Rows from block 5 of the encoder of a small segmentation model, named by matrix and row number. Rows with one number belong to one neuron. Each number is 128 + 24 x the weight over its row's rms, rounded and kept within 0 to 255. All counts start at 0. Numbers have three digits each.
After each neuron's rows are labels from the 100 images, of 14976, where the neuron reaches its highest value: "lies over" is the class under the peak; "top examples" is what is common among them. Only what is clearly more common there than usual is listed. The data: Sentinel-2 satellite tiles (TerraMesh).
# fc1: MLP up (encoder.blocks.5.mlp.fc1.weight, 2304x384), inputs 0-127
# fc2: MLP down (encoder.blocks.5.mlp.fc2.weight, 384x2304, transposed), outputs 0-127

fc1.29:124127140077079134106121132126125120135105115190068140100110131096103132123113117142102113134104097119163130124085148107137161146122073099105127139130102117083120104177092146129124094133137127176123133104096108101116160159121071120171099087118111126106147133100112147184131143123133153101126133160127102119128104181084124153076114115116131144105101163136160107116103147097090134130158
fc2.29:142132102127138135131119112127129132121156155116127144089117131137144133131138146139141121136151131128114161137129120142122109128137147125136136110128114137114121121143122134131094139126134110143120130139129119140134162110122123118118130129129145130127124118108133147115123134124125133148122137126117149132115149118139119105127112140103121117113105122118119085118120138117146118124255
lies over: snow or ice
top examples: snow or ice; main land cover: snow or ice

fc1.308:093118126165116164176131130096136151140092123164150152129110124098103127121081173135165134131132101144140085128154118092102141105172189147124118084110099137122130125151141132106107146112123149138131132150102110172124136154128130178150122167121099157119103109152121156139132120142164140134135152150140156144150133140174093121154160140110159156175113116110111129148112132152133108134124
fc2.308:122149140142148168108115117110114169157112143136108163112107113138126126106117144115123137128141133151126171065084106177114108107173168124115126129173161108124099093118114107100100142155130143112133124153112119141135110114122115122122158136089108098117086104144159105176094134139145112144114151141147107149098107079159122109156125156130169126119135171124101109079112117162123130092255
lies over: trees
top examples: crops; built area

fc1.153:110162090101120151131121119087043140158123118182096127132107126084092139095101130127116114169124133174135152097162121110141153125136140102141108116149132138112094133178108090150140155150123112111087111105100144119131125132159150132188136146126145130105151142145086129138077110091141144120158134175127097072143122140149147164122114137119114131128116114137097113119149140135114093144102
fc2.153:111168149135125142111147181105101153154115085121145118195104123125115131124158127099107109124142111147090121140101114137130160106142125099104121127122141103118122136119178121141157143094123132115121111125125138151137088157160139110174144151096113110133133133157125082121134121117113122152146136169142105143136108134119124139126128114139145133137102127125163170131139107143144121105000
lies over: snow or ice
top examples: snow or ice; main land cover: snow or ice

fc1.136:122124114116107117142178124162178109116140133096103169174131116114117135124127152086132110140155127122154119107149116130123181100172060119127112117125114154107116155141174144104155159129141126153206147119138167152163136131119117150140096133110131142100128151128099120087131148147115150112143117128130125134174112113084150118138155111132105146163103149130140105110125114128130086150125
fc2.136:129102111116130113134103115152092130121137138163135119110103122116145105147136126147161156140083137143128123144132151168124122124150119135159130139136148119167127114140151156159117137120123126143116111159125136092120149116158151141137157138158119122113125140132147135116101138124100122101131115077124127130144133138147117168147106136136123126126136169129096103124100122095116122139255
lies over: clouds
top examples: clouds

fc1.490:107148070139103111136129108135107101159122092105149157111137128161134106162116105110115143119126091133102136126126085105160106123152183143110095130117149136162106113159098122101152110122084108091102150109164148133118138087163101120086128095175129154096168122109105139145136125113126129137131155176130076143162121150161133147105142174144132136127143154113096120103159094131116116156156
fc2.490:157133118110145173126119144135123140153129147146100123085134095123132160154124116115139150157138108127135165117126134155092107099141133136134146147118139116128100115132112141140116156105148121129146119121128097123120137122142122100127125111125121126120105117133150131114119142161122130157101129133117111137118136108143098117117138124127142139118129135141113092103130154140105101112255
lies over: snow or ice
top examples: snow or ice; main land cover: snow or ice

fc1.477:122125166152156095105136170182118106134125128115117152100137128097088156125133113070104096166126140143125123133112118116137131136144118093128136111104104146106094169153103137129132140135119109080125107108157143132140093132097160161120095118118093135113141141151112123132165062089131119151133154098128176128129112072141090121140129142121145122152102073165093146108167093125083107099163
fc2.477:151133119139149145112134135113123140122122137166119130116138115123129134127143123109130151117151112132117124135121117145121123125113157119123132119136127124149111123099123137130100134120121124126123131146143127150116120123141106118119126134115114124146118137127136114121130103165146113132103129131108121127121129106136124123132102140109125100100160136143133093099146152124142117138255
lies over: crops
top examples: crops; built area; main land cover: crops; clouds

fc1.441:082127130177140114090159148160155150147115124115148120120119087124117134127123140134127120144142110109089148115122158148115103153144087145089098120090131153134101141146160158151106118117103112093147100154072132150101074186112154163141144156133121060136122181140147127121136102127094137150107123132118129112167127151115118111101104123151162104093140130131100136123150094125117135169161
fc2.441:137156116123129140121103110137086135116114147147101136081127104132150117140123129105153139116142132154115142124134118150121106138122127111143145137123128109150116124125155112127122133145132109127132143156159124132127126117117111118132133105159123117128107142129145137163113111132104137129122113106145123117129161142146148120115114123134135132135159125128117084092120129133141112109255
lies over: clouds
top examples: trees; clouds

fc1.465:110179077104132081109085117106144110150119136137164145152130124121122157145126112118122125157099132140073128131128159138153156096144115098098115104139137138111133089151140111135133140119138142136114121105131129127123130115129150123159088155111092116106124094126139113140117140101116137118156143148114098113126138111112132105125097111129118118157121140120112107144144104101120142165163
fc2.465:117149109106139138136124121135164158121157155127109101103142139113119115094108101142144126100095117134141113135109109106110133146115123161105145127124137107120135132132082113115141129115144143110136107132137124127123150146080135135152149102113111114143116155129129126147129122125089098127153127137098117143125106159107171120149159123148145150156146125155141086124122138087162117111255
lies over: snow or ice
top examples: snow or ice; main land cover: snow or ice

fc1.182:114179155204171111124143159153173194152122118139153121102141098150131147106148135131138096134072114133137160145108146091087110132113092123152122107128131108084118091167116139150124078132113108089134099146111103126126098131131136135152182135116139163108098110136110128154094119142141138149129139124116104158178115149100136146116118167163170110098152135103149111119147191120130130122159
fc2.182:121116138151109136117120137112127145105135114137108124086108103092101109101127134105122150121086123152124123150150123150117138144103128133137145155143145101129128084105157139132162138128123113133129099128170141129166121108137119132080128132121122137162083147164164124131118128133106133139126125151142107159115132125157146162140105128104186132140141150133120111097117149102134125124255
lies over: snow or ice
top examples: snow or ice; main land cover: snow or ice; clouds

fc1.716:134098120072136116110102136154104118136123085156088104087132151073121118116124128154092131113136088147121119099117111125124188124131125138100129130104111134093122116136056084130164109165101100191146119097129128055102167146116092162112091118093125073101170125100122128139122171115103128117158126153171120123120120156089129146088100134138059124137087108136145114095122134102102137147060
fc2.716:134140126139102137123130136126148135153131122107146117194116124127139122136118138105107120124123107123116114128109146118137139120131114116100116148117144149131123151122159127113146130127121144148119135107107148115095119143125138119141111132134111110131139125118124141125129127137122122106136123120126129114148111144118125156147154103135123121128111126149145164135125094135122119132000
lies over: snow or ice
top examples: snow or ice; main land cover: snow or ice

fc1.35:136149151173067123123178152087092119121107173173182120134118146121151128117116139102126112118144124159157097151133125124142160103133073136160122098117117118123087143124141080098125166101134134096141105132103122119113075101097168139112131108158116102115154161150121163151133069182105114140136099140100120073095142188126157097102159122157116123146109131083079097100118168099129147108159
fc2.35:155131117126125136119130120138096133133128129142130129102131116125134130130125122126152143120143099154139140124131132136103119122115115134153135130135131126119122120118148129124126119123137115131133123124140118140129142112133104111119125114137119126131124158126126108116120128150103125126128118119141135149128132123136117119121122134119125133125142122122109079135121136144143099116255
lies over: water
top examples: built area; crops; water; flooded vegetation

fc1.213:115141089153157109133115124141158093162133139123120100170146134115136138172118110124141123120126135150125125131112148119150159102143130111084124109141126136133173124110117078107152132151125129176109127142138122109139154133104118124132125143131095115080136121088149152130115172097109106132127142101118119140136140131121130101142075092120090123157096113145105123145120075110126145105153
fc2.213:129153151082118133109127109120141131118142134151134108088139121125085106085129078103152132114098135125136112159126118113112115137114135136142127121139118081112144139115118112121140111110155130105128096110153124147120146141124113117153135104125131151140132121139144095171125108132116125152140121157141100142110120149119150113129149123148173157129173138123146098128136161076132124114255
lies over: snow or ice
top examples: snow or ice; main land cover: snow or ice

fc1.461:119136140091221109147106147133122094107111132108166104164133129168104113081089114117108070094130119128142115178111093119100150127152126138100112101106129120138115147157124132130147152151124124147125128105112101115106108146110146169129106118127122149149172064111105122161124121107103150130191113110076116082152119082136159183116141157159154141143141120090100135103136090136147120133144
fc2.461:127121110088134149154101144094118104134134110127114103082152135114145128121098139128108172121108138156108138122129124153104110111128138102137132134092145127146098093106156118108109165120113160148143118146115138127136160091079127096114127126125132160129126120088133089153139133134121118129122100119151140138135118126098135122137090154121156158097150166121122135111129151093108111137255
lies over: snow or ice
top examples: snow or ice; main land cover: snow or ice

fc1.320:113082150131156092134118119181194096137124112122126129136162150123155132177118121135138153102126111131124098128113126152119159098138099156110138089114119144118164119094126123130142121163111124189181147137149125090111164137087095142088092136117086115115151118105151109147158176131101113127121110114116138170141154131092145107151089113137087138170108133125133143109103107117104154127094
fc2.320:136090087161113116138116108128178086121129159103122140147155148144173139173085149131098146131114127098138145096142154140137121151136123152128111143109135189160120115137115144126093130169126134172125149133095138088096163112096132137081110114159135120104133114088139170115110162141133122104113108064133158115137141110125107132141127124128090110121114147133123143141114099127107138158000
lies over: snow or ice
top examples: snow or ice; main land cover: snow or ice

fc1.268:141122109150124135159108136123128081183076174099114158169134158082110142130128125138114104121171141110103140140127089107159136158126141117113167146132118133133132096118142113117151103133132156169144142109120125125146154167118141150167129153130128133081107130165120175129115125130143160086138134123153124134132131140107174144138112097143131104094134112137158126151106113122097156145132
fc2.268:149109140112124147108132116129109133137101138148134116113155116140145114128112125102113158128132119144119146133118127143101135123121142119137143146119128117142116139102137114135129163122136121125104132156163129127119131116111101103107130132149130150145110162134118117124126158144093118164118113135124140136135140133141136121129148142128114111130128127131116096115137139133095109124255
lies over: snow or ice
top examples: snow or ice; main land cover: snow or ice

fc1.313:090147126196134129113171129115135108100103148137125127141132089187105128135094154153102125140129124156122120131114185133112112118119137162151112118150132144098134092159162105110134136109109097105127134138121121163092120115163137129159124153160093133124198115121177145109103159157126146140117089128128121128121186105100173117116126127155137118092093144147104140128143092146161145131164
fc2.313:145106123119117110109148121104101150148125149120113117106154092111142107136118120113129160125133111144138128153134116165099136148126121132129118133131133116149129106118157118143131143124112070122153127107138110122110142110132118151096142130162130140116112126140135113113093145123112118155085099143148147146140147130110137122128105110142141133166150137150136113103123112131119132131255
lies over: trees
top examples: trees; clouds; main land cover: trees

fc1.294:132106132172119121113089153146176159123143150096149099118076103146114169113110136138105127124129135126126141140113143158092128154130091138160115144114106162136070133120117127166095119100111108125153150133057125143123096142183147097108120152134089159140140153129113130162127070116108135153166117124144109131197114143111135138110123125093147121106141092149148145106141139126146104179163
fc2.294:127133114143132127102119116110110127115148111111148134100144108133143096102108132087112100108139111133149124154160129164114150128104121132130132121120141113115119160127162103166174138125117113137128105140146150144158114149121142105094168136151127126141091118142124126153140117133116128119114110128142150154150107147145154136127152140153136144162123100129110093125116125140139127117255
lies over: built area
top examples: crops; built area; clouds; main land cover: crops

fc1.16:110136161066108131109118129121083119118102091166106153124113151078104135109095129112079128146101085155119109120079126106135161118131101110144130095119104124096087129203116164134120108120111115143120135094105147111103134138117080130159103100111130112130144145128096140177133126128151148127144108153157091105116117189108118149078107165101120129111105159129133107111146143107072097140151
fc2.16:135118100115141114153114128150127117098143174108121140092127126125138137136123147148143113137164137121143159134157122126117105145124135135135138132133110127131124138163092120128085133140117124131134127139130112134134155098107131118107126122136143130117149119094143138100132144140122121138115127113110153110131153116133113099127104156111093136124108117123112093129107124136147113120255
lies over: snow or ice
top examples: snow or ice; main land cover: snow or ice

fc1.710:138138084146156119149103147102109111172135122117146113123095137103114165126117117127131107137124136139138154100128109083181136122125157102032116116116116135124142135116098081116147108159135115195110131124121107118134134119125168162127120129114096178108145103095152133120106155114140135151147135127103131132156164157093116145135093123148111133147096101142086142094156124097104126108131
fc2.710:147122123098120135128120095113127143119132140154115129090123145128119114119116123129143153127109117141124126126137133133117141129144155144147125128110115110125153128133110118135123141130140114138139123124140130132127137126140117134132141104150136156131115151144136124135131130140123151117148136106145108141114138120133136136132143139148156142144137139130119084141123155105141117125255
lies over: snow or ice
top examples: snow or ice; main land cover: snow or ice

fc1.339:116106110117103109121112123137157142130128147089096098130099104086120125153135140096110118138135106161139190111120117095132148103159163125102110131146131104119138137115122173097106135169130128131184087153127151152150069132095120090137120128136167125207125184089109116097155136153142149157063104173146149133130135141119128101138104164141170122127167114096105134118121099160131110125154
fc2.339:097134125091129150135149102121090157152150130076109107115141130139144113155109139107149137152123137169153146161107144153115115101127134124143130118124118124155130134123127122140144163136099106159120142100121118105182131171078123122119137106163134137152095142145116150137107128149124118135126132143144101120151130118136145110126127149094088139114134102142081120117134140090107111167255
lies over: trees
top examples: clouds; main land cover: trees

fc1.723:143114124188099139144167119157110141081136122145123178139090131133137112146130118130155125150113128123098127135095128144139127138171097146152122154110130136105190121114125151112118116129165148141110167117131174121126137128192125122146104132101132134119129137091104124145149164087130111130127114108119128147118081125127121084155152127149124178135152132094127165106114130131095126140151
fc2.723:143114137158119110117129145129092101123124139116146113077126121135108132140143144111125119130096114151129110149125140127108141124099117138147137156113125138138127099117153130127133143094128133110139112102147117121110140123134137152122122135142132119160108144155116086129101136161127124132127117122124144171149134138147147154115143114115166107149138157123141103129130121113117123110255
lies over: clouds
top examples: clouds

fc1.58:136108134132137107192114158124151133159114110123142125128126155152102118147120125131139126132139103148120115116118059169133130144112175111148117106116115120099125120133086104103124164146114133123159169113132132131123144106125106122127139129165112144111107147128119131097150156098135145139117120117116148108162152180105141162156138145191109094147099124117131160165126093129156094126164
fc2.58:132118120121133133131130123105110153139127147140117128109135112124128124132122143119128158152130110144133135143134138141112124115119129121150119135120136127139139111133130135139124124105137110120129125132136115115136128130139101123118131125162119142130119160154129112118125106145126123132124129129130137126136122135118129108125123134120104121140133129147116097127128124151139115116255
lies over: crops
top examples: crops; built area; main land cover: crops