config = dict(
    encoder_norm='layernorm_no_bias',
    encoder_mlp_ratio=6,
    encoder_fused_qkv=False,
    encoder_qk_norm=False,
    encoder_parallel_block=False,
    encoder_inner_norm=False,
    decoder_block='basic',
    decoder_dropout=0.05,
    init='trunc_normal_002',
    shampoo_beta=0.999,
    max_precond_dim=1536,
    decay_fraction=0.4,
)
Rows from block 2 of the decoder of a small segmentation model, named by matrix and row number. Rows with one number belong to one channel. Each number is 128 + 32 x the weight over its row's rms, rounded and kept within 0 to 255. All counts start at 0.
After each channel's rows are labels from the 100 images, of 14976, where the channel reaches its highest value: "top examples" is what is common among them. Only what is clearly more common there than usual is listed. The data: Sentinel-2 satellite tiles (TerraMesh).
# convs0: first 3x3 conv (decoder.mid.2.convs.0.weight, 256x256x3x3, each kernel summed), inputs 86-171
# convs1: second 3x3 conv (decoder.mid.2.convs.1.weight, 256x256x3x3, transposed, each kernel summed), outputs 86-171

convs0.107 [157 155  67 127 101 149 149 113 160 214 106 116 133 110  74 111 149 144 128 163 122 121  73 128 164 176 126 123 151 152 168 109 139 131 152 108 143 141 123 159 152 116 158 124  73 139 117 142 116 205  99 140 177 152  75 173 108 141 134 113  88 122 160 141  99 120 140 144  91 116 129  87 137 159 127 100 137 166 103  93 129 115 120 112 161 133]
convs1.107 [108 160  89 188 157  31 146 128 156  83 143 105  95  64 174  94  82 132 119  72 132  95 146 139 141 127  54 152  98 119  88 113 165 111 107 131 120 151 108 135  85 151 130 115 121 190 211 162 107  56  82  74 160 104 129 132 105 123  86 166 151 124  91 142  47 139 155 196 167 154 102 146 154 175 135 120  89  49 131 173 170 150 151 181 104  74]
top examples: main land cover: snow or ice; flooded vegetation

convs0.195 [157 145 136  92 138 191 141 122 102 110 111 170  93 104 113 125 133  80 104 112 152  72 123 124 111  62  97 120 139 126 165 113 133 131 113 138 146  44  87 186 128  58 125  74  54 111  88 195 170 138 106 117 163 153 116 149 116 106 128 110 126 141 124  97 131  38 150 128 156  98 162 126 120 151 160 171  94 143 124 138 142 166 157 109 149 139]
convs1.195 [146 121  78 132 119  95 173 126 105 129  98 238 113 126 134 120 135 111 149 147 164 135 179 100 128 171 100 158  96  77  99 187 126 121 178  74 126 169 139 133 124 149 182 172 187  98 136 131 116 118 107 151 118 166  78 123 170 133 162 201 134  98 159 138  89 155 101 106 124  89 113 168 160 121 111  76 133 144 106 130 125 134 103 168 100 102]
top examples: main land cover: snow or ice

convs0.172 [ 86  65 121 108 114 141  56 173 145  54  78 124 124 141  73 134 151 117 150 134 106 126 133 171 114 187 109 168  82 170 129 109 103 130 109 115 119 109 151 121 110  75 134 152 107 132 148  50  93 144 172 100  78  87 180 181  64 110 133 132 112 126 130 115 124 145 111 181 109  96 133 174  91 113  89 126 161 137  88 140 198  59 107 120 127 101]
convs1.172 [ 97  93 119 113  93 133 191 121 165 155 114 174 111 132 166 127 107 149 120  78 128  73 109  54  26 132 135 137 126 137 153 127 149 134 148 122 152 115 143 134 131 175 107  95 144 169  71 148 148 125 131  90 197 178 171 120 146 122 144 117 139 173 165 104 160 150 106  87 135 165 156 154 144 104 189  98 152 133 124 164  60 111 170 154 107 105]
top examples: main land cover: snow or ice

convs0.3 [113 164 105  97 129  82 155 117 117 160 201 106 135  99 159 139 123 179  94 115 146 137  86  47  97 118  70 135 130 127 133  60 136  67 114  74 119 140 120 125  60 137 126 153 115  85 117 147 109  77  96  94 134 133  80 120  90 131 155 110 134 122 214 119 142 156 151  98 169 121 161  91 103 167  90 140 122 142 133 132 144 162 109 115 131 135]
convs1.3 [129 142 161 179 101 170 150 172 168 102  28 166 178 156 164 106 100 112 135  95 103 104 128 142 214 172  72  69 119 142 134 163 146 179 158 112 139 102 118 168 159 122 140 145  99 141 185 136  46 150 157 153 163 162 127 104 114 133 155  99 203 126  96 119 177 101  91 196  95 121  93 158 121 163 144 115 154 144  65 107 137 100 128  86  87 179]
top examples: crops; main land cover: crops

convs0.134 [118 168  84 168 104 102 143 142 174 100 123 106  79  79 138  91 129  64 131 101 163 109 143 148 111 181  97 141 155 117 133 171 106 140 149  98 176  75 130 176 128 144 123 100 184 192 133  65 124 102 113  70 180  85  30 123 144 140 154 162 159 151 172 117 119 113 144 164  69 145 140 154 144 128 155 128 116  98 118 200 131 166 138 115 128 129]
convs1.134 [123 142 115 113 135 151  93 167 133 172 159 138 113 123 115 153 104 135 124 153 112  89 161 157 109 140  98 162  97 140 149  75 144  92 136 157 155 190 155  56 175 143 206 173  27 135 112 164 106 115 117 146  90 165 123 164 131 143 157 160 132 127 128 181 171 108 139 137 140 130 134  97 118  77 184 142 180  96 142 150 147 145 165 118  84 112]
top examples: main land cover: snow or ice

convs0.68 [135 105 130  69 137 151 146  89  57 134 136 146 112 120  96 157 131  98 117 145  94 124 147 114  85 150 150 152  88 111 173 111 160 154 141 130 184 154 140 133  71 139  95 114 124 111  96  99 129 129 134  88 185  67 128 159 126 115 142 186  64  84 108  78 127 116 106 152 167 169 122 174 110  58 175 135 119  51  57 165 155  93  91 130 135 186]
convs1.68 [169 118 112  98  94 151 146 184 175 151 143 110 110 107 113  63 131 142 155 168 156 162 122  52 164 150 130  96 145 120 149 190 117 129 131 152 112 117  99 166 130 149 163 146 112 117 131 162 149 137 131 164  68 167 134 113 145 155 115  66 127  97 134 150 111 149 129 124 140  80 142  85 157 107 136 119  82 151 153 168 160 105  93  89 107  78]
top examples: snow or ice; main land cover: snow or ice

convs0.237 [165  75  99 125 192 163 135  45 159  90 155 141 172  98 130 168 127 154 111  77 131 163  67 118 123 133 153 128  70 178 159 172 134 129 161  81 107 135  89  80 104 125 133  89 153 111  82  96 118 127 130 159 141 166 162 119  93  97 139 116 110 116  94 147  85  99 164  73  70 121  76 155 155 151 176  86 129 113 155 108 139 136 177  92 101 111]
convs1.237 [129  80 135 144 169 136 145 142  89  93 107  96 117 120 122 108 181 124 139 143 153 163  96 169 151 192 152 124 178 184 158  96 164  59 124 125 133 126 169  91 187 113 121 101  43 172 145 188  98  96 157  98 178 125 102 158 116 121  99 141 162 125 145  96 201 143 151 170 141 147 150 131  97 147 144 136 123 116  84 127  80 148  89 153 106  77]
top examples: flooded vegetation

convs0.207 [136 129  96 118 113 158  51 115 124 106  85 161  32 134 128 122  80 118  41  79 115 119  41  94 174 121 144 102 136  89 133 108  99  94 166 102 124 102 107 108  96 156 102 114 150 125 134 151 131 137 132  83 126 173  57  82  87 138 174 181 127 186 115 109 128  90 104  80 105  86 165  93 167  91 116  86 178 133 122 156 100 111 125  97 107 141]
convs1.207 [110 112 109  87 128 122 148 123 170 173 114 129 155 126 101  92 141 146 167 131 120 118 120 172 160 150 126 154 119 140 142  97 119 160 122 191 168 129 115 102 175 126 161 132 155 168 114  44 101  85 189 108  84 129  99 122 105 157 176  80 143  82 109 171 132 147 168 183 167  94 101 134 130 112 153 134  94  90 147 170 154 156 187 147 144 100]
top examples: trees; crops; main land cover: crops; built area

convs0.188 [119  88 127 122  83 135 127  71 140 143 146 128 107 170 137 141 191  99  95 170 186  84 150 155 100 165 170 106 151  79 123 134 121 155  33 133 101 126 112  91 113 145 139 123 144 100 103 130  95 179 138 118 115 127  97 110 159  81 103 233 172  91 115 118 119  87  92  55 147 122  75 112  72 116 199 102 100 112 104 148 150 129 143 103 157 135]
convs1.188 [142 189 137 124 127 132 120 143 144 108 130 107 140 130 164 115  74 156 163 149  97 155 112  67  66 141  52  49  91  68 128 120  92 121 167 141 190 127 137  81 177 150 128 136 137 159 136 117  86 153 126 126 158 177 160 150  99 172 129  42  96 124 200  86 165 112 131 160  66 155 154 131  66 157 121 143 147 180  95 112 114 174 132 118  85  97]
top examples: crops; main land cover: crops; built area

convs0.34 [110  95  89 143 192 110 153 140 131 152  93 131 133 120 102 156  96 133 128 175  98 164 175 155 149 119 153 119 100 127 197 112 154 162 132 182 198 144  87 127 140 109  95 117 132 111 131 118 149 138  63  90  71 196 130 168 215  88 118 166 181 142 138  98 189 144 128 196  59 139  87 100 115 152 181  86  80  92 172 105 143 107 108 124 107 148]
convs1.34 [131 132 131 133  53 191  91 152 101 102 136 161  83 107 135  99 123  93 136  74 154 127 128  88 146 156 100 133 163 117 113  98 124 152  98 125 155 105 115 120  74 105 169  92 163 140 122 147 154 130 180 116 118  94 125 148 144 141 126 143  38 126 122 165  64 137 180 116 176  88 150 147 144 138 150 159 134 157 115 153 111 210 122 112 142 137]
top examples: flooded vegetation

convs0.74 [135 123 131 102 125  93  87 190 112  90 165 140 120  97 100 116  78 213 128  94 110 175 175  96 115 177 120 157 161  63 135  91 112 148  90  73 171 103 133 142 115 131 120 143 133 120 147  92 100 184 201 139 120 152 111  86 134 102 106 107 165 138  38  83 127 112 188  57 118 100 140 122 100 112 119 141  93 146  68 165 181  86 139 131 178 173]
convs1.74 [153 142 118 134 150 147 121  93 105 146 110 135 194 181 117  80 155  73 127 144 145  96 162 176 164  93  94  52 134 154 102  81 134 131 140 112  65 129 111  96  94 122 192 135  89 166 110  97  90 129  91 159 115 122 173 154 102 179 163 121 162 108 154 140 156 153 115 172 133 145 122 177 141 159 185 111 134 146 134  99 118 159  87 132 111 173]
top examples: main land cover: snow or ice

convs0.206 [109 131 131 101  67 126 123 117 104 169 139 127  91 165 139  87  99 129 114  98  93  57 135 142  71 134 144 106 120 135 104 153 125 133  90 149 173 161 154 153 173 163 124  92 144 189 158 154 100 157 138 132 158  79 132 121 157 126 168 139 101 103 124  74  93 142 157 134 110 201 132  96  90 115 120 152 164 187 169 142 109 103  87 157  94 161]
convs1.206 [125 137  99 125 143 120 149 169 142 149 161 122 112 145 166 139 149 134 168 146 155  99  55 147 148  93 111 158 152 161 140 134 142 188 210 119 120 133  74 111 130 180 132 118  59 160  84 132 116 165 104  98  96 157 173 155 152 103 118 163 154 117 122 127 146 171 134  80 143  90 148 175 144 126 106 112 113  76  72 100 131 212 137  98  75 108]
top examples: snow or ice; main land cover: snow or ice

convs0.15 [114  43  93 154  95  31 136 154 144 125  98 112 133 134 134 105 114 130 145 121 120 133 146 121 111 145 181 141 165 147 143 184 183  97  59 105 143 102 142 107 137  90 208  65 184 175 174 167  81 154 111 140 132  96 224 143 128 107 144  91 125 125 158 110 101 100  87 127 137 124 125 127 172 129 102 143 120 119 134 148 151 110 102 103 170 164]
convs1.15 [163 186 167  98 170 137  87 109 149 114 127 130 186 183 111 102 160 105 139 167 156 185 134 177 168 105 137  69 133 149 136  92 174 147 146 153 147 105 138 141 110 170 121 103  64 112 104 165  94 138 106 148 113 166 108 172  55 127 127 131 123 154 124 169 163  85 141 113 126  90 120 153 122 170 167  90 156 153 114 172 122 126 119  92 139 120]
top examples: flooded vegetation

convs0.43 [138 126  98 110 182 170 118 165 164 104  65 133 119  79 154 142 112 148 102 146 106  97 115 111 107 174  89 106  95 161 133 123  83  69 154  89  71  88 128 155 216 160 100  73  87 109  95 141 109 149 139 133 147 110 171 127 103  65  84 100  73 136 108  83 127 125 166 117  97 143 126 103 149 159 153 113 176 132  75 100 131  89  87 112 126 125]
convs1.43 [140 133 140 142  37 121 199 116 184 152 187 115 145 119 109 128 155 139 129  99 125  93  86 208 149 117 152 118 149  63 151 123 162 126 144 101 152 128 163  93 151  92 199 143 119 148 136  88 141 117 139 126 138 123  97 162 108 126 156 144  91 123 137 160 107 128 107 157 137  81 102 153 107 113 139 107  45 154 156 127 136 132 168 127 114 121]
top examples: trees

convs0.230 [136 164 116 159 181  94  89 107 118  90 132 120 111 219 148 147 119 126  98 177 122 158  78 103 128 117 104 108 140  85 113 150 129 100 130  97 160 145 187 144 148 147 110 161 174  85  64 137 135 139 149 112 143  80 144 141 124  38  74 147 129 107  52 139 146 106 119  45 105 119 108 151 171 174 166  82 142 148  93 121  96 130  84 119 116 130]
convs1.230 [134 139 151 113 136  63 156 149 155  89 104 138 109 126  83 114 131 143 150  94 165  72  98 129 168 137 149 143 151  76 112 131 138 171 150 171 165 138 117  97  82  48  39 104  50  88 114 137 153 156 145 123 169 116 128 160 167 144 161 149  87 137 159 111 128 169 149 109 123 162 121 110  51 153 128 131 132 148 144 167 164 184 162 100 113  71]
top examples: snow or ice; bare ground; main land cover: snow or ice

convs0.106 [105 143 174 174  65  88 114 136 114  60  94 173  80 171 186 186 104 137 128 147 115 136 116 148 158 126 148 187 112  38  97 110 162 153 133  74 112  67 132 158 157 120 174 104 151 126 117 132 171 106 179 160 216 115 142  82 150  77  94 134 184  96  99 121 107 144 198 135 104 154 153 119 123 153 137 117 124 142  94 116 154  69 144 103  87 135]
convs1.106 [136 101 116 183 127 115 164 152 200 128 123 159 153 117  91 110 148 115 115 148 162  84 141  88 108 159 103  58  74 200 151  91 153 114 143 191 164 218 136 104 100  87 142 143  86 138 112 141 115 137  95  89 175 139 190 162 135 181 101 155 114 146 110 104 133 100  81 144 177  97  85 146 131 166 184 148 142 126 154 139 159 160 101 132 125 135]
top examples: snow or ice

convs0.140 [169 154 122 181 142 121 162 110 151 129 110 101 128  73 160 105 122 185 108  81 167  80 116 100  68  90 113  64 193 128 112 156  75 124 130 107 120 114 197  71  89 155 104 145 171 162  86 149 103 125 163  86  97 133 154 163 118 165 110  83  75  63 123 126 135  94 119 111 122 142 155 105 203  96 139  80 128  86 137  99  93 167 181 160  59 185]
convs1.140 [ 48  83 155  91  97 110  76 104 141 111 144 132 138 150  93 130  85  99 146 112 151 131 146 165 152 199 166 182 123 147 147  52 166 160 158 100  93 102 124 169 149 121  56 145 116  88 132 126 124 117 136 108 155 172  63 130 163  85 173 164 163 134 167 143 132 100 139  62 101  93 137 136 111 122 117 117  74 177  73 201 153  87 185 160 101  84]
top examples: trees; water; clouds